A small GAN, trained from scratch.
Model: 3.81M parameters, generator activation leaky_relu, discriminator arch nf_resnet, discriminator norm none_scaled_ws.
Training: cautious_adamw at rate 0.00048, 29500 steps.
Data: trained on stained colorectal tissue patches (NCT-CRC-HE-100K), 45211 training examples, 41.8 epochs.
Rows from block 6 of the discriminator of a small GAN, named by matrix and row number. Rows with one number belong to one channel. Each number is 128 + 32 x the weight over its row's rms, rounded and kept within 0 to 255. All counts start at 0.
Before each channel's rows are labels from the 100 images, of 14976, where the channel reaches its highest value: "strongest on" is what is common among them. Only what is clearly more common there than usual is listed. The data: stained colorectal tissue patches (NCT-CRC-HE-100K).
# convs0: first 3x3 conv, stride 2 (discriminator.blocks.6.convs.0.weight, 192x112x3x3, standardized in use, each kernel summed), inputs 0-111
# convs1: second 3x3 conv (discriminator.blocks.6.convs.1.weight, 192x192x3x3, standardized in use, transposed, each kernel summed), outputs 0-95

strongest on: tissue: tumour epithelium
convs0.73 [162 153 139 218  72 109 125 129 158 143 151 149 165 169 125 165 163 201 151 134 127 145 119 122 141 107 164 178 158 115 135 122 147 140 204 184 127 117 122 172 161 142  98 186 154 146 129 154 141 121 111 181 125 130 145 150 105 127  89 116 111 156 163 158 173 157 158 188 175 140 151  90 102 116 142 137 146 188 186 144 126 152 135 170 108 193 138 131 161 155 196 171 163 149 158 149 122 166 126 134 172 167 164 116 155  97 186 157 135 120 107 168]
convs1.73 [154 141 166 112 118 125 142 195 159  95 151 109 130 166 141 126 160 110 130 149 113 115 151 133 126  44 148 199 180 139 139  95 150 130 109 113 125 184 116 202 143 147 144 169  93 122 178 133 178 116  88 145 139 184 133 131 140 187 137 104 136  80  76 130 139 158 146 176 149 176  69 163 167 155 124 131  91 183 151 159 128 143 111 152 178 157 121 196  81 167  95 175 139 149 137 159]

strongest on: tissue: smooth muscle; tissue: tumour epithelium
convs0.95 [ 91 191 144 142 127 104 163 125 147 159 106 113 173 212 171 144 173 149 127 131 142 145  75 140 159 162 120 122 161 134 156 125 203 160 185 170 150 153 134 114 151 118 109 134 111 157 127 165 167 124 108 174 100 106 150 141 129 116 144 122 134 128 129 114 142 233 119 112  99 206 120 157  98 194 153 156 120 108 136 150 155 125  95 166 115 149  95 146 142 163 119 141 162 170 135 135 117 186 101 133  98 164  98 158 172 222 184 157 132 141 123 104]
convs1.95 [137 145 139 152 156 141 143 172 162 113 150  76 115 205 159 107 207 148 129  90 149 133 193 129 151 111  66 116 122 172 165 183 134 163 118 208 104 112 125 143  82 132 191 170 151 165 145 161 122  85 131 121 116 168 190 157 161 126 144 111 145 156 130 133 141 149 108 198 108 136 211 197 123 136 182 193 151 142 177 154 129 115 109 139 102  73 109 131 132 100 165 124 166 150 179 138]

strongest on: tissue: smooth muscle
convs0.174 [167 143 120 161  97 169 110 176 169 156 159 172 135 143 135 173 157 184 115 186  95 138 184 156 143  98 171 187 174 172 127 139 155 107 109 148  96 168 145 174 170 144 153 149 182 187 138 178 167 152 195 142 138  89 132 181 120 106 120 138 154 141 166 161 178 121 179 144 116 118 109 138 107 120 138 162 144 171 175 178 171 174  83 145 136 158 146 137 143 138 147 167 151 149 159 126 155 172 117 122 179 191 169 115 126 129 139 149 157 166 113 150]
convs1.174 [150 125 142 145 144 121 127 136 190  89 142 148 159 151 124 125 125 113 137 157 151 138 182 153 179 106 133 183 180 141 119 123 128 188 139 157 155 141 111 181 188 131 160 152 110 114 130 132 172 145 118 137 139 178 131 139 131 129 143 137 155  91 158 181 138 160 142 167 114 169 104 155 169 151 158 114 144 182 130 155 162 140 173 173 144 162 186 175 115 163 151 174 176 156 142 169]

strongest on: tissue: smooth muscle; tissue: tumour epithelium
convs0.165 [148 113 126 118 149 176 147 130 132 138 117 169 147  79 170 115 115 145 174 174 123 139 161 116 144 111 125 122 165 178 123 133 138  93  70 143 118 144 161 151 176 115 110 103 156  78 177 193 129 178 154  98 167  94 132 148 155 194 144 140  92 118 141 128 205 107 173 112 132 147 107 107 146 196 138 173  95 162 164 121 197 164 130 119 144 115 184 129 135 117 120 136 203 161 154 136 162 106 145 109 157 155 188 156 152 181 139 150 183 108 191 172]
convs1.165 [154 186 143 134 119 179 131 187  99  96 142 132 207 135 145 154 163 144 170  99 156 167 134 149 135  76 163  94 196 118 146 137 126 132 128 163 164 122  83 110 159 167 164 173 156 114 167 136 103 133 146 162 140 125 136 150 196 148 139 207 141 135 157 157 104 179 142 144  76 175 158 170 123 144 165 173 228 102 164 126 154 125 148 143 150 172 195 142 154 128 140 119 112 118 144 165]

strongest on: tissue: tumour epithelium
convs0.176 [141  78 100  98 109 120  96 136 177 134 101 113 131 122  88 155 143 100 138 109  51 133 197 124 108 120 100 161 123  83  67 127 122 127  92  95  63 134  51 122  91 149  85 167 148 128 107 194 127 101 169  75 120 112 148 127 166 137 130 112 129  97 120  99 155  97 129 101 103  94  75 118 140 126  93 134 107  91  91  86 103 105 125  99  84 107 107  99  72  70 113  85 100 113 116 100 126  95 125 122  95 100  87 139  80 111  55  43 110 118 117 120]
convs1.176 [ 83 181 121 180 125 212  99 112 100 162 133 192 145  78 123 130 144 139 135 195 152 147 141 165 118 153 156  95 209 131 146 130  78 120 100 110 141  98 115  64 180 121  86  72  96 135 131  83  92 129 147 152 124  87 137  80 178 101  90 154 177 193 135 129  69  78 121 103 193 134 197  85 107  91 100  95 180 155  86 185 152 149 146 137 137 128 108 137 160 106 131 113 137 138 119 163]

strongest on: tissue: tumour epithelium; tissue: smooth muscle
convs0.161 [157 164 140 152 169 137 134 149 131 193 175 175  92 172 115 155 120  80 195 144 128 208 156 138 116 137 140 167 159 129 147 158  89 105 123 120  76 125 166 167 183 156 128 190 175 133 129 123 133 103 139 129 143 159 113 125 141 160 129 182 150 124 139 138 152 122 137 149 113 158  93 136 113 161 128 166 171 230 159 144 185  87 142 163 118 175 139 147 116 152  87 134 167 140 148 168 114 166  92 146 106 147 161 155  66  95 139 170 152 137 191 158]
convs1.161 [139 164 140 177 141 139 148 148 152 164 129 156 155 131 134 153 194 133 161 108 143 146  93 152 149 110  61 123 131 166 134 152 171 153 120 168 141 154 109 124  95 147 176 121 161 142 147 134 137 232 140 167 186 137 143 183 160 154 137 104 150  96 160 239 146 183 141 140 118 163 122 121 164 111 175 135 120 136 121 138 165 151 117 127 161 168 157 116 152 183 179 139 157 176 151 162]

strongest on: tissue: smooth muscle
convs0.185 [116 125 129 159 113 147 100 122 141 121 158 102 133 146 207 115 147 166 100 141 100  99  87 141  97 119 176 156 121 147 179 112 151  90 138  90 111 144 211 172 164 157 130 122 164 163 157 143 131 157 189 171 161 134 116 239 106 119 110 174 127 173 114 148 128 152 160 143 104 174 147 129 100 149 132  90 156 209 157 139  88 153 138 155  83 185 116 126 149 180 161 128 127 158 106 109 136 197 132 172 176 146 141 103 138 131 175  90 156 124  96 137]
convs1.185 [165 120 137 122 145 120 191 108 149 133 179  80 139 129 109 132  80 118 154 147 163 115 122 169 126 112 154 203 165 163 109 200 148 151 156 147 176 134 154 162 153 128 176 157 141 133 126 143 110 155 128 127 151 115 142 137  72 124  91 138 118  77 111 171 126 155 101 158 154 158 109 186 126 163 156 114 119 150 138 160 160 150 116 125  86 187 158 173 113 165 176 134 172 113 139 116]

strongest on: tissue: tumour epithelium; tissue: smooth muscle
convs0.40 [150 157  78 115 153 130 156 131 123 154  99 170 175 102 104  73 101  88  78 160 114  96  88 116 140 110 141 130 122 125 130 141 132 128  93 147 124 111 141 138 152 128 135 156 172  23 112  93 170 174 120  62 120 137 141 147  75 139 170 122  95 155  84 149 155 123  73 125 146 134 195  85 107 136 127 145 122 144 152 104 143  48 171 147  61 155 156 166 101 151 111 124 143 119 162 104 103 139 103  92 164  75 144 206 183  97  87 159 130 111 139 156]
convs1.40 [129 138 152  74 180  93 139 183 132 125 193  98 115 189 181 132 141 112 144  93 107 184 105 126 144 117 141 123 125 101 172 132 143 129 146 175 140 163 172 146 125 148 171 142 152 149 160 123  89 177  90 193 132 121 163 138 114 172 188  95 138  92 165 164 125 115 145 129 161 137  80 179 169 135 135 160 151  95 185 165 105 103  80 111 133 122 161 114 165  94 183 127 115 113 138 129]

strongest on: tissue: tumour epithelium; tissue: smooth muscle
convs0.187 [153  62 107 106 113 121 105 132 142 104  91  89 172  75  96 139 168  66 130 146  76 124 197 119 100 123  96 134 118 104  78 169 125 140 119 102 104 106  93 119  84 155  97 160 152 137  77 127  92  83 162  61 122  91 117  95 132 114 147 151 150 166  96  59 145  95 132  84 124 154 140 113 135 150 118 123 120  72 104 110  93 121 156 105 106  85 126 100  39  93 126  89  81 105 128  94 117 115 108  70  96  63  95 129  89 109  76 126 120 133  83 130]
convs1.187 [ 66 119  95 181 132 173 135 153 100 153 133 120 126  78 169 117  88 195 125 135 111  65 128 142 129 165 106 122 126 123  43 121 135 165 157  85 124 114 143 113 117 135  99  78 113 129 163 145 163  89 153  80 127  91  84 119 145  91 108 117 150 145 144 154  91  81 108 138 121  58 196 121  87 129 125 145 108 134 129 151 134 153 148 153 110  96 103 113 166 117 120  86 113 115 102 160]

strongest on: tissue: tumour epithelium
convs0.15 [178  71 125 148 149 139 109 176 154 145  83 134 131 125 131 148 145 166 149 142  80  93 149 164 106 133 122 147 198 165 101 129 169  63 125  89 126 162 124 133 146  82  86 130 115 163 114 194  85 143 169 163  94 108 103 155 127  79 135 123 144 178 162 156 157 127 175 108 108  99 162 127 126 140 132 187 170 138  79 121 105 216 165 138 149 166 175 119 185 147 136 122 145 179 122 170 104 146  93 159 193 114 145 123  61 149 113 110 155 169 111 134]
convs1.15 [124 104 123 129 124 188 120 206 124 126 140 174 169 116 153 140 116 154 133 166 127 110 141 201 138 132 118 127 172 114  98 173  74 163 121 134 167 144  92 128 161 115 119 102 144 103 111 123 198 114 113 126 159 137 121 127  92 172 129 135 161 124  68 202 113 158 132 141 139 124 136 126  99 139 168 117 155 167 170 120 130 150 151 182 153 149  73 147  65 182 148 119 143 125 144 155]

strongest on: tissue: tumour epithelium
convs0.22 [141 100  69 132 111 131  95 174 203 109 167  75 141  88  88 154 150  97 163 101  73 112 149 113 103 107 117 159  62 122  67 130 107 115  81  96  61  88 110 128 130 145 117 150 175 101 142 194 119  74 139  72 141 137 117 113 130 162 116 152 138 107 136  77 139  59  99  70 117 114 109 119 149 102 127 147  92 109 124  83 113 146 123  91  80 125 125 142  86  63 109 101  89  75 131  83 138 133 161  98 106  92 125 110  81  94 132  90 134 121  81 123]
convs1.22 [104 135 122 112 135 170  96  80  78 143 141 189 136  34 154 127 118  92 107 140 154  73  91 133  88 178 216 101 145 110  60 111 101  87 125 106 163  70 185  78 125 144  82  95 139 130 160 165 150 150 149 163 143  82  96 122 152 137  95 141 168 145 140 113 107 128 142  56 201  92 112 118 105 146 165 117 154 142 102 145 186 187 116  70 148 132 177 104 146 112 165 131  76 124 140 186]

strongest on: tissue: tumour epithelium
convs0.77 [119 113 184 186 108 107 108 126 175 114 138  93 126 108 186 145 139 133 128 133 106  95 114 147 110 103 183 181 121  99 122 158 145 115 177 158  99 103 165 156 176 123  49 137 166 134 153 180  85 181  96 112 146 112 142 127 141 172 105 116 106 136 169 122 184 166 120 112 128 123 104  97 108 150  96 108 147 111 194 156 138 187 157 158 102 163  94 177 161  90 160 139  68  82 107 132 167 128 144 156 187 163 153 190 122  86 156  84 175 100 157 134]
convs1.77 [157 166 137  52 117 173 148 171 115 136 179 179 155 129 160 130 119 128 113 126 195 115 131 165  93  93 163 190 192 143 118 131 108 140 103 162 156  99 133 165 141 177 136 168 122 106 177 162 155  90 102 201 110 125 135 110 115 167 130  98 134  64  75 115 121 158 132 134 159 154 163 151 143 147 177 124 146 157 156 101  94 100 151 133 104 175 154  76  68 145 125 147 119  81 176 124]

strongest on: tissue: tumour epithelium
convs0.19 [115 139 122 117 100 167 151 157 164 112 132 119 188  48 108 106 140  73 167 186 131 104 130 158 132 128 142 168 103 178 141 133 109  95  60 129  95  82 156  37 122 136 144  82 150  95 159 128 111  79 155 112 117  71 146 128 190 174 157 178 122 185 131  86 166  72 164 110 168 144  98 173 155 125 114 187 128 143 145 100 148 106 136  75 144 125 128 160  62 104 123 133 115 109 165 148 177 155 102 133 160  88 117 150 117 117 104 107 154 124 130 131]
convs1.19 [125 120 134 106 136 185 141 122 122  91 172 139 150 140 125 202  91 155 171 120 161 121  89 175 177 140 169 149 166  83 109 185 147 154 153 137 228 150 104 126 143 141 147 195 117 113 149 159 137 191 213 153 159 121 153 167 120  94  90 159 106 139 137 146  99 148 122 156 138  93 148 133 165 127 110 151 160 104 128 119 118 204 106 138  76 138 152 108 162 102 173  82 152  96 157 153]

strongest on: tissue: tumour epithelium; tissue: normal colon mucosa
convs0.4 [196 130 106  97  82 113  90 170 201 148 123 101 163  90  90 165 154  82 187 135  93 116 173 187 120 124 117 200 131 143  97 134  78  73  75  98  63  94 134 112 142 137 107 112 159 113 143 203 109  91 173  76 131 107 173 131 164 176 128 141 106 140 141  98 159 116  84 123 152  90  81 166 133 142  77 112 127 108  97  73 114  98 116 121 130 142 118 107  93  97 108 117 139 120 129 101 162 155  72 148 142  87  88 136  93 152 122 111 153 121 135 139]
convs1.4 [100 133 136 162 156 196  85 130 109 131 136 167 144  81 117 168 102 146 127 209 153 138  89 191 147 161 181 116 205  97 139 147 117 170 111 136 204  98 135  93 178 188 123 144  96 135 147 115 120 169 193 144 142 135 154  84 182 144 104 175 150 174 141 114  84  84 142 136 217 129 179 138 132 122 135 122 169 137 151 183 170 204 146 129  93 172 112 103 147 144 166  98 115 146 174 177]

strongest on: tissue: tumour epithelium; tissue: normal colon mucosa
convs0.117 [180 104 128  90 163 114  97 205 158 144 172 109 155 115 103 212 148 118 188 137  69 116 154 222 122 125  99 185 165 188 125 113 125 103  58  75 130  96 175 125 156 138 119 111 161 127 172 161  81 111 151 146 150 140 107 163 130 138  77 145 145 154 181 118 150  92 102 140 181 163 135 125 131 125 126 145 196 133 123 111 139 141 191 117 130 138 164 185 146 168 153 117 153 147 126  97 129 167 131 149 173 118 148 134 129 143 154 118 146 150 131 167]
convs1.117 [128 113 124 121 126 172 130 151  94 131 160 195 154 118 118 180 120 140 121 162 134 130  97 198 112 191 149 144 187 132 105 172 150 152 153 123 197 149 116 165 166 148 107 118 129 151 139 120 148 122 137 160 154  90 126 142 103 145 140 178 175 112 108 189 161 170 156 146 172 170 106 154 106 116 173  98 137 133 170 159 134 186 122 167 152 141 121 193 121 169 188 181 155 139 151 131]

strongest on: tissue: tumour epithelium
convs0.49 [135 146 104 152 173 140 142 156 128  85 164  95 161 126 150 192 101 150 170 161 135 141 150 181 142  86 126 149 175  92 148 127  99 118 140 137  97 120 134 187 187 144 104 106 133 136 194 144 165 154 193  99 137 171 117 134 140 171 125 171 121 144 155 133 142 166 161 104 126 129 132 166 193 155 140 135 171 156 183 142 190 129 185 132 107 128 126 158 150 187  64 102  98 143 124 145  71 133 179 125 140 160 166 154 167 158 189  83 180 137 168 152]
convs1.49 [183 164 142 141 166 170 107 131 143 208 176 104 153 138 154 130 152 112 134 128 134 129 131 160 147 144  86  89 159 159 127 129 138 146  88 139 171 111 156 172 175 165 149 168 132 179 108 144 129 140 118 194 139 138 144 136 120 188 143 176 176 113 121 156 149 131 153 146 192 137  64 168 125 169 173 121 145 134 164 119 155 157 128 149 187 114 155 189 129 131 183 131 153 101 119 190]

strongest on: tissue: smooth muscle; tissue: tumour epithelium
convs0.33 [130 153 147 137 141 139 134  55 155 154 106 145 105 154 133 155 130 154 158 145 175 154 149 177 116 160 110 147 167 126 179 154 122 119  67 132 136 153 181 139  92 130 145 132 160 102 104 131 138 171 132 123 144 149 132 190 130 139 175 167 125  86 177 184 170 208 132 165 148 172 125  72 123 131 134 223 125 156 137 136 170 141 167 139  48 137 144 159 132 170 112 132 153 154 112 127  93 164 147 133 180 148 158 119 117 188 196 176  99 125 176 128]
convs1.33 [137 219 142 121 145 131 125 172 116 152 215 146 170 182 136 127 196 124 151 113 136 121 144 128 161 113 157 130 170 171 130 145 112 133  75 152 166 164 138 144 120 163 166 110 157 133 147 109  81 115 109 181  99 106 143 145 150 209 197 163 130 148 138 130 149 174 157 112 124 135 121 175 125 105 143 203 144 167 201 131 148  86 115 139 138 132 142  98 123 157 168 135 139 146 155  83]

strongest on: tissue: tumour epithelium; tissue: smooth muscle
convs0.70 [127 172 119 136 119 140 114 185  95 160 142 122 150 150 157 121 148 162 145 123 146  85 168 205 132 153 161 125 120 161 101 173 116 146 169 108  87 122 149 148 171 143  73 208 142 125 176 111 148 140 123 102 127  99 104 137 167 122 172 142 143 161 159 171 127 161 180  57  53 118 119 115  90 186 153 154  45 147 177 141 160 139 125 163  89 169 148 134 138 152 158 138 129 168 102 160 186 145  97 135 137 160 138 165 176 132 172 171 147 150 136 166]
convs1.70 [170 126 146 150 161 135 135 175 156 152 179 148 103 130 150  78 148 144  77 131 181 153 138 139 186 154  86 115 114 150 139 137 134 162 170 192 137 107  93 184 111 176 187 175 141 124 142 142 113  62  93 178 144 156 124 154  74 172  64  96 177 192 107 152  88 109  67 171 152 123 145 159 130 167 122 121 152 146 189  64 149 164 121 158 135 130 115 152 128  97 107 130 163  99 160 123]

strongest on: tissue: tumour epithelium
convs0.91 [150 128  85 139 104 113 179 114 111 141 122  93 107 149 125  89 112 114 150 165 143 122  74 171 103  79 105 138 165  76 139  82 127 100 149 154  89 157  77 133 109 108  94 165 123 177 149 193 126 165  57  97 169 168 163  48 194 166 114 159 154  99 140 139 180 154 128  86 194 109 166 153 193 174 143 119 132 189 114 153  82 113 109 114 157 133 117  98  99 141 102 110 162 129 135 115 163 132 141 140 104  92 135 189 140 117 142 153 116 112 122  76]
convs1.91 [154 167 116  94 139 152  90 106 133 175 155 148 152 139 145  88 189 144 145  77 135 132 172 117 147  83 115 119 188 100 153  68 120 130 131 136 130 124 119 122 121 121 153 151 175 158 146  77  91 118 128 132  93 182 111 131 122 154 134 146 123 183 136 147  84 122  88 168 147 157 204  63 129 132 133 110 183 127 180  98 125 137 102  85 127 105  99 102 103 131 186 121 106 145 157 191]

strongest on: tissue: tumour epithelium; tissue: smooth muscle
convs0.26 [162  69 107 124 120 153 115 145 166 115 123  90 173  88  84 133 187  89 138 147  55 124 190 138  92 118  98 145 132 130 133 169 111 142 109  75  89 114  94 122 116 144 110 158 144 150 119 128 103  88 192  64 116  99 116  74 148 136 148 139 122 146 119  93 152  77 124  92 135 151 123 124 114 139 124 127 131  79  88  95  89  91 188  96  96  94 158  95  56 119 113  80  73  96 142  88  84 126 112  81  96  72  82  93  85 116  93  70 139 129 115 125]
convs1.26 [ 67 101  85 191 141 175 125 122  93 136 128 159  98  67 129 136 109 175 118 172 169  72 149 129 129 162 133 119 115 128  71 124 157 180 165 114 137 152 112 104 101 123 119 110 122 149 148  81 180 127 152 132 149 109 126 115 114 114  84 130 147 161 137 182 113 116 109 141 112 126 206 131  91 165 153 150 130  92  82 176 174 158 117 156 130 113 173 158 177 197 126  92 116 124  92 171]

strongest on: tissue: smooth muscle
convs0.64 [ 59 135 176 135 141 117 170 152  98 172 124 127  97 217 169 112 124 151 111 102 172 127  69 101 144 162 133 100 164 135 156  92 154 138 151 137 135 126 117 141 161 131 153  97 111 140 137  78 153 195  91 168 121 180 189 150 119 131 113 129 123  67 163 174 153 182 125 149 113 119 139 166 105 148 107 148 149 149 157 162 141 148  90 245 159 121 116  94 162 139 159 144 159 162 148 126 147 145  97 187 132 126 135 114 165 127  93 109 141 148 183  79]
convs1.64 [130 153 165 122  85 130 164 110 172 114 101 108 137 190  93 135 198 112 167 114 102 195 141  69 118  67  80 146 132 183 197 121  60 115  97 128  41  86  92 116 139 102 172 149 145 168  68 125 125 143  76 124 106 180 129 145 103 123 147 105 129 137  71 112 135 131  42 162 102 134 125 154 163 126 168 108 139 155 148 125 106  70  92 112 136 124  70 165  62  98  97 135 144 147 174  89]

strongest on: tissue: tumour epithelium
convs0.155 [ 85 171 134 162 131  99 177 102  87 122  77 177 122 146 149 120 116 136  98 126 168 137 109 152 122 130 119  46 148 136 145 111 139  84 152 151  91 198 168 164 108 104 132 167 103 183 138 119 181 153 108 111 126 200 163 167 141 180 144 107 144 132 166 113 165 210 211 171 101 109 108 147 108 148 122  86 128 120 149 145 165 150  69 142 149 160 134 136 135  99 146 127 114 169 110 152 155 109  91 157 133 167 148 163 138 202 145 157 114  84  97 163]
convs1.155 [183 209 164 140 143 135 112 106 163 191 169 107  68 153  79  77 155 108 121 138 160 173 152  91  77  61 107 132 134 131 190 122 102 113 134 176  98  89 143 114 124  75 152 118 154 118 176 164  86 136 115 135 108 127 134  82 156 135 112  90 101 135 141  83 130  63 106 164 110 151 209 148 135 118 135 161 150 116  94 153 122 124 107 126 122 125 146 140 119  79 152  71 154 141 131 138]

strongest on: tissue: smooth muscle; tissue: debris
convs0.103 [160 157 115 120 113 143 162 150  94 154 121 140 100 187  86 159  86 168 175 118 137  89 117 199 109 128 185 177 167 148 105 143 105 171 151 153 106 182  85  99 148 159 163 177 127 187 137 133 117 111 155 174 102 152 101 162 141 140 106  96  64 113 150 202 121 115 156 140  98 120 118 132 137 169 195 138 129 137 148 106 175 157 120 143 134 154 165 130 165 152 164 109 162 112 169 168  97 129 160 148 172 196 155 161 129 170 155 119 102 140 207 117]
convs1.103 [176 183 154 107 136 117 109 116 146 169 194 166 109 147  88 132 180  65 118 197 100 169 113 191 128 127  93 108 143 134 178 122  84 149  64 156 172 123  68 116 138 128  91  93 117 107  51 115 127 168 100 103 127 143 147 130 147 121 141 120 144 102  92 165 161 182 149 128 157 149 151 160 127 115 163  88 153 139 169  94 109 177 110 144 125 135 100 204  75 156 163 163 184 125 139 117]

strongest on: tissue: smooth muscle; tissue: debris
convs0.16 [106 139 121 201 165 167  79 146 135 149 161 207 146  96 192 140 149 127 172 134 123 160 181 161 161 159 162 146 104 201 127 127 130 120  92 170 127 112 174 149 187 165 139 185 186 137 182 117 160 129 189 120 133 115 133 160 136 141 157 160 175 103 164 155 159 133 141 163 118 125 111 129 113 122 107 215 133 169 172 127 130 171 121 149 112 119 164 136 129 147 119 175 184 100 183 121 124 151 166 125 146 194 141 121 124 105 158 146 120  88 103 142]
convs1.16 [190 124 163  93 106 173 227 149 141 149 137 126 168 132 136 122 167 113 153 162 147 123 109 114 182  97 118 123 107 149 111 122 183 142 131 157 139 132 151 194 138  74 170 122 167 142 144 138 139 142 122 163 147 134 152 158 158 214 118 116 149 113 144 173 184 205 167 138 130 184  82 143 168 141 141 163 129 151  94 116 173  97 133 172 191 187 190 145 150 152 126 161 144 136 131 126]

strongest on: tissue: smooth muscle; tissue: normal colon mucosa
convs0.141 [133 120 163 131 103 136 166 154 113 157  87 193 102 223 153  82 135 193 135  86 136 113 125 167 143 161 157 172 141 128 154  98 171 145 142 160 135 187 131 147 170 140  88 162 138 188 149 109 167 111 123 140  81 150 134 137 127  98 141  63  97 130 191 164 139 219 154 194 117  95 138 117 117 143 127  88 140 145 161 116 161 131 110 161 145 189 142 153 196 122 201 120 164 122 135 133 103 151 132 140 126 142 118 108 147 164 159 173 149 144 133 138]
convs1.141 [152 126 159 168  92 148 141 127 162 168 138 100  79 145 113  95  75  77  85 140 124 127 162 130 118 131  87 137 153 164 125 105  78 109  75 146 128 104  91 129 133 157 163 117 102 110 109  76 162 101  59  88 113 162 148 110 125 153 160  95 104 108 104 133 111 131 158 141 159 140 128 187 161 100 170 141  81 170 169  95 144 132 149 119 131 150  89 175  99 120 150 138 170 140 142 116]

strongest on: tissue: smooth muscle; tissue: debris
convs0.13 [135 132 104 199 166 192  92 168 130 114 128 164 175  87 123 124 176 129 153 142 112 150 162 169 156 176 157 148  83 183 128 156  96  95  84  97 130  71 159 113 162 121 148 142 180  56 157 112 160 123 191 114 137 128  90 136 102 136 137 180 156 156 162 167 156 100 109 134 155 149 155 109 112  80 155 195 138 162  96 149 128 121 174 105 121 108 150 205 122 160  89 133 153  85 173 115 101 146 152 126 140 164 151 119 122  62 154 133 149 103 139 173]
convs1.13 [161 139 141 108 116 129 195 107 140 106 130 142 174 118 118 149 179 105 159 147 157 101  97  67 203 119 143 139  86 164  96 153 189 140 180 143 126 173 133 132 131  75 148 129 133 127 142  87 131 187 130 194 147 135 155 151 162 188 119 148 118 113 152 204 129 153 146 133 182 162 105 119 164 164 118 126 131 161  84 102 148 124 102 146 168 161 192 152 134 139 159 160 144 130  96 114]

strongest on: tissue: tumour epithelium
convs0.159 [140 145 142 119 148 139 143 147 171 162  67 187  93 155 137  74  88 124 106 110 169 134 115 112 156 105 172  86 142 163 152 122 100 146 158 214 121 147 130 144 150 129 110 138 150 164 150 111 136 137  88 151 130 103 110  73 100 105 105 116 101 145 137 151 127 156 145 188  94  73 140  77 125 121 137 117 139 167 228 157 104 127 179 189 157 215 184 177 146 101 145 140 139 142 120 153 179 106  97 139 158 142 153  84 128 117 152 134 207 139 121 128]
convs1.159 [147  91 134 110  91 102  78 181 132 154 146 112 131 133 120 133 107 145 116  72 193 169 115 146 104  32 137 120 153  91 148 105  89 115  88 107 130 123 133 155 112 136 101 141 121  60 106  95 145 135  69 195 116 156 124  97  87 116 163 107  58 112 131 177 153 184  73 121 144 197  81  90 140 103 123 115 134 162 165 140 128 106 126 132 147 180 116 147 119 158 101 184  83 107 116  89]

strongest on: tissue: tumour epithelium
convs0.31 [121 106 103 154 134 133  84 161 174 124 173 112 158  94  93 148  98  73  98 150  56 130 143 147 140  96 149 125  88 163 125 165  95  86  42 102  97  87 142 150 100 116 155  96 168  97 176  90 163 104 139 126 163 128  68 136 110 103 135 111 109 171 113  70 178 109 108  26 143 164 141 156 148  96 164 148 180 132 102  89 149 142 161  43 132 121 134 171 128 140 127 111 130 126 162 128  94 177 116 110 176 125 176 132 137 126 111 134 157 135 101 135]
convs1.31 [114 131 111 118 157 114 171 124 138  88 132 128 137 150 188 224 129 125 158 100 157 118 110 130 154 174 173 175 185 140  71 151 198 152 152 140 167 201 131 145 118 105 120 182 115 191 140 140  97 154 170 153 173 122 163 198 143  97 149 175 117 118 177 188 133 156 125 103 128 121 118 156 129 157 141 166 133 129 120  93 140 119 108 147 141 143 168 133 181 180 126 137 143 160 150 110]

strongest on: tissue: smooth muscle
convs0.170 [168 117 132 126 155 148  85 139 170 135 137 134 127 159 152 161 144 121 110 161 115 126 162 162 194 115 138 156 121 182 153 160 124 101  81 141 112 141 169 187 136 135 165 137 177 129 219 114 172 150 173 140 161 102  91 161 154 104 192 140 122 106 153 140 181 138 138  68  92 190 102 189 110 138 133 160 114 207 131 164 155 152 114 119 114  78 150 171 127 111  72 141 164 161 154 147 113 182 140 141 168 178 185 146 133 125 175 158 126 154 120 121]
convs1.170 [149 149 143 158 123 113 184 135 158 130 156 115 165 179 131 179 151 116 162 140 190 145 147 129 187 134 101 161 182 164 123 154 178 145 121 184 165 157  90 157 155 150 169 204 123 177 124 167 126 164 168 155 150 160 195 166 144 136 169 173 126 117 147 147 164 158 128 185 117 174 174 162 157 167 151 136 161 137 131 121 154 117 120 155 148 153 156 130 157 158 140 166 157 149 167 145]

strongest on: tissue: tumour epithelium
convs0.61 [103 119 146 104 151  90 126 126 137 117 126  97  85 157  88 121 135 118 159 176 168 134 163 156 188 158 101  88 103 170 140 154  98 158  89 126  82  69 142 107 163 209 117 184 142 125 148  98 113  88 139 107  80 154 129 167 116 178 131 168 124 112 163  84 160 145 164 129  89 164  71 120 101 210 113 146  96 123 141 134 116 137  42 126 131 114  95 151  86 135  80 134 120  75 100  76 157 131 156 170 163  84 125 165 163 158 133 108 132 144  87  87]
convs1.61 [127 144 178 123  92 140 192 133 131 143 234 154 195 167 109 128 164 145 171 115 195 141 112 146 178 131 105 127 113  76 138 167 124 121 105 116 152  60 131 142 116 173 145 129 153  98 128 105  83 185 146 165 135 104 140 181 183 158 109 131 151 109 135 150 139 195 150 137  76 165 118 162 162 137 133 114 115 106 147 170 139 141  81 139 119 173 169  56 148 110 157 136 123  90 147 110]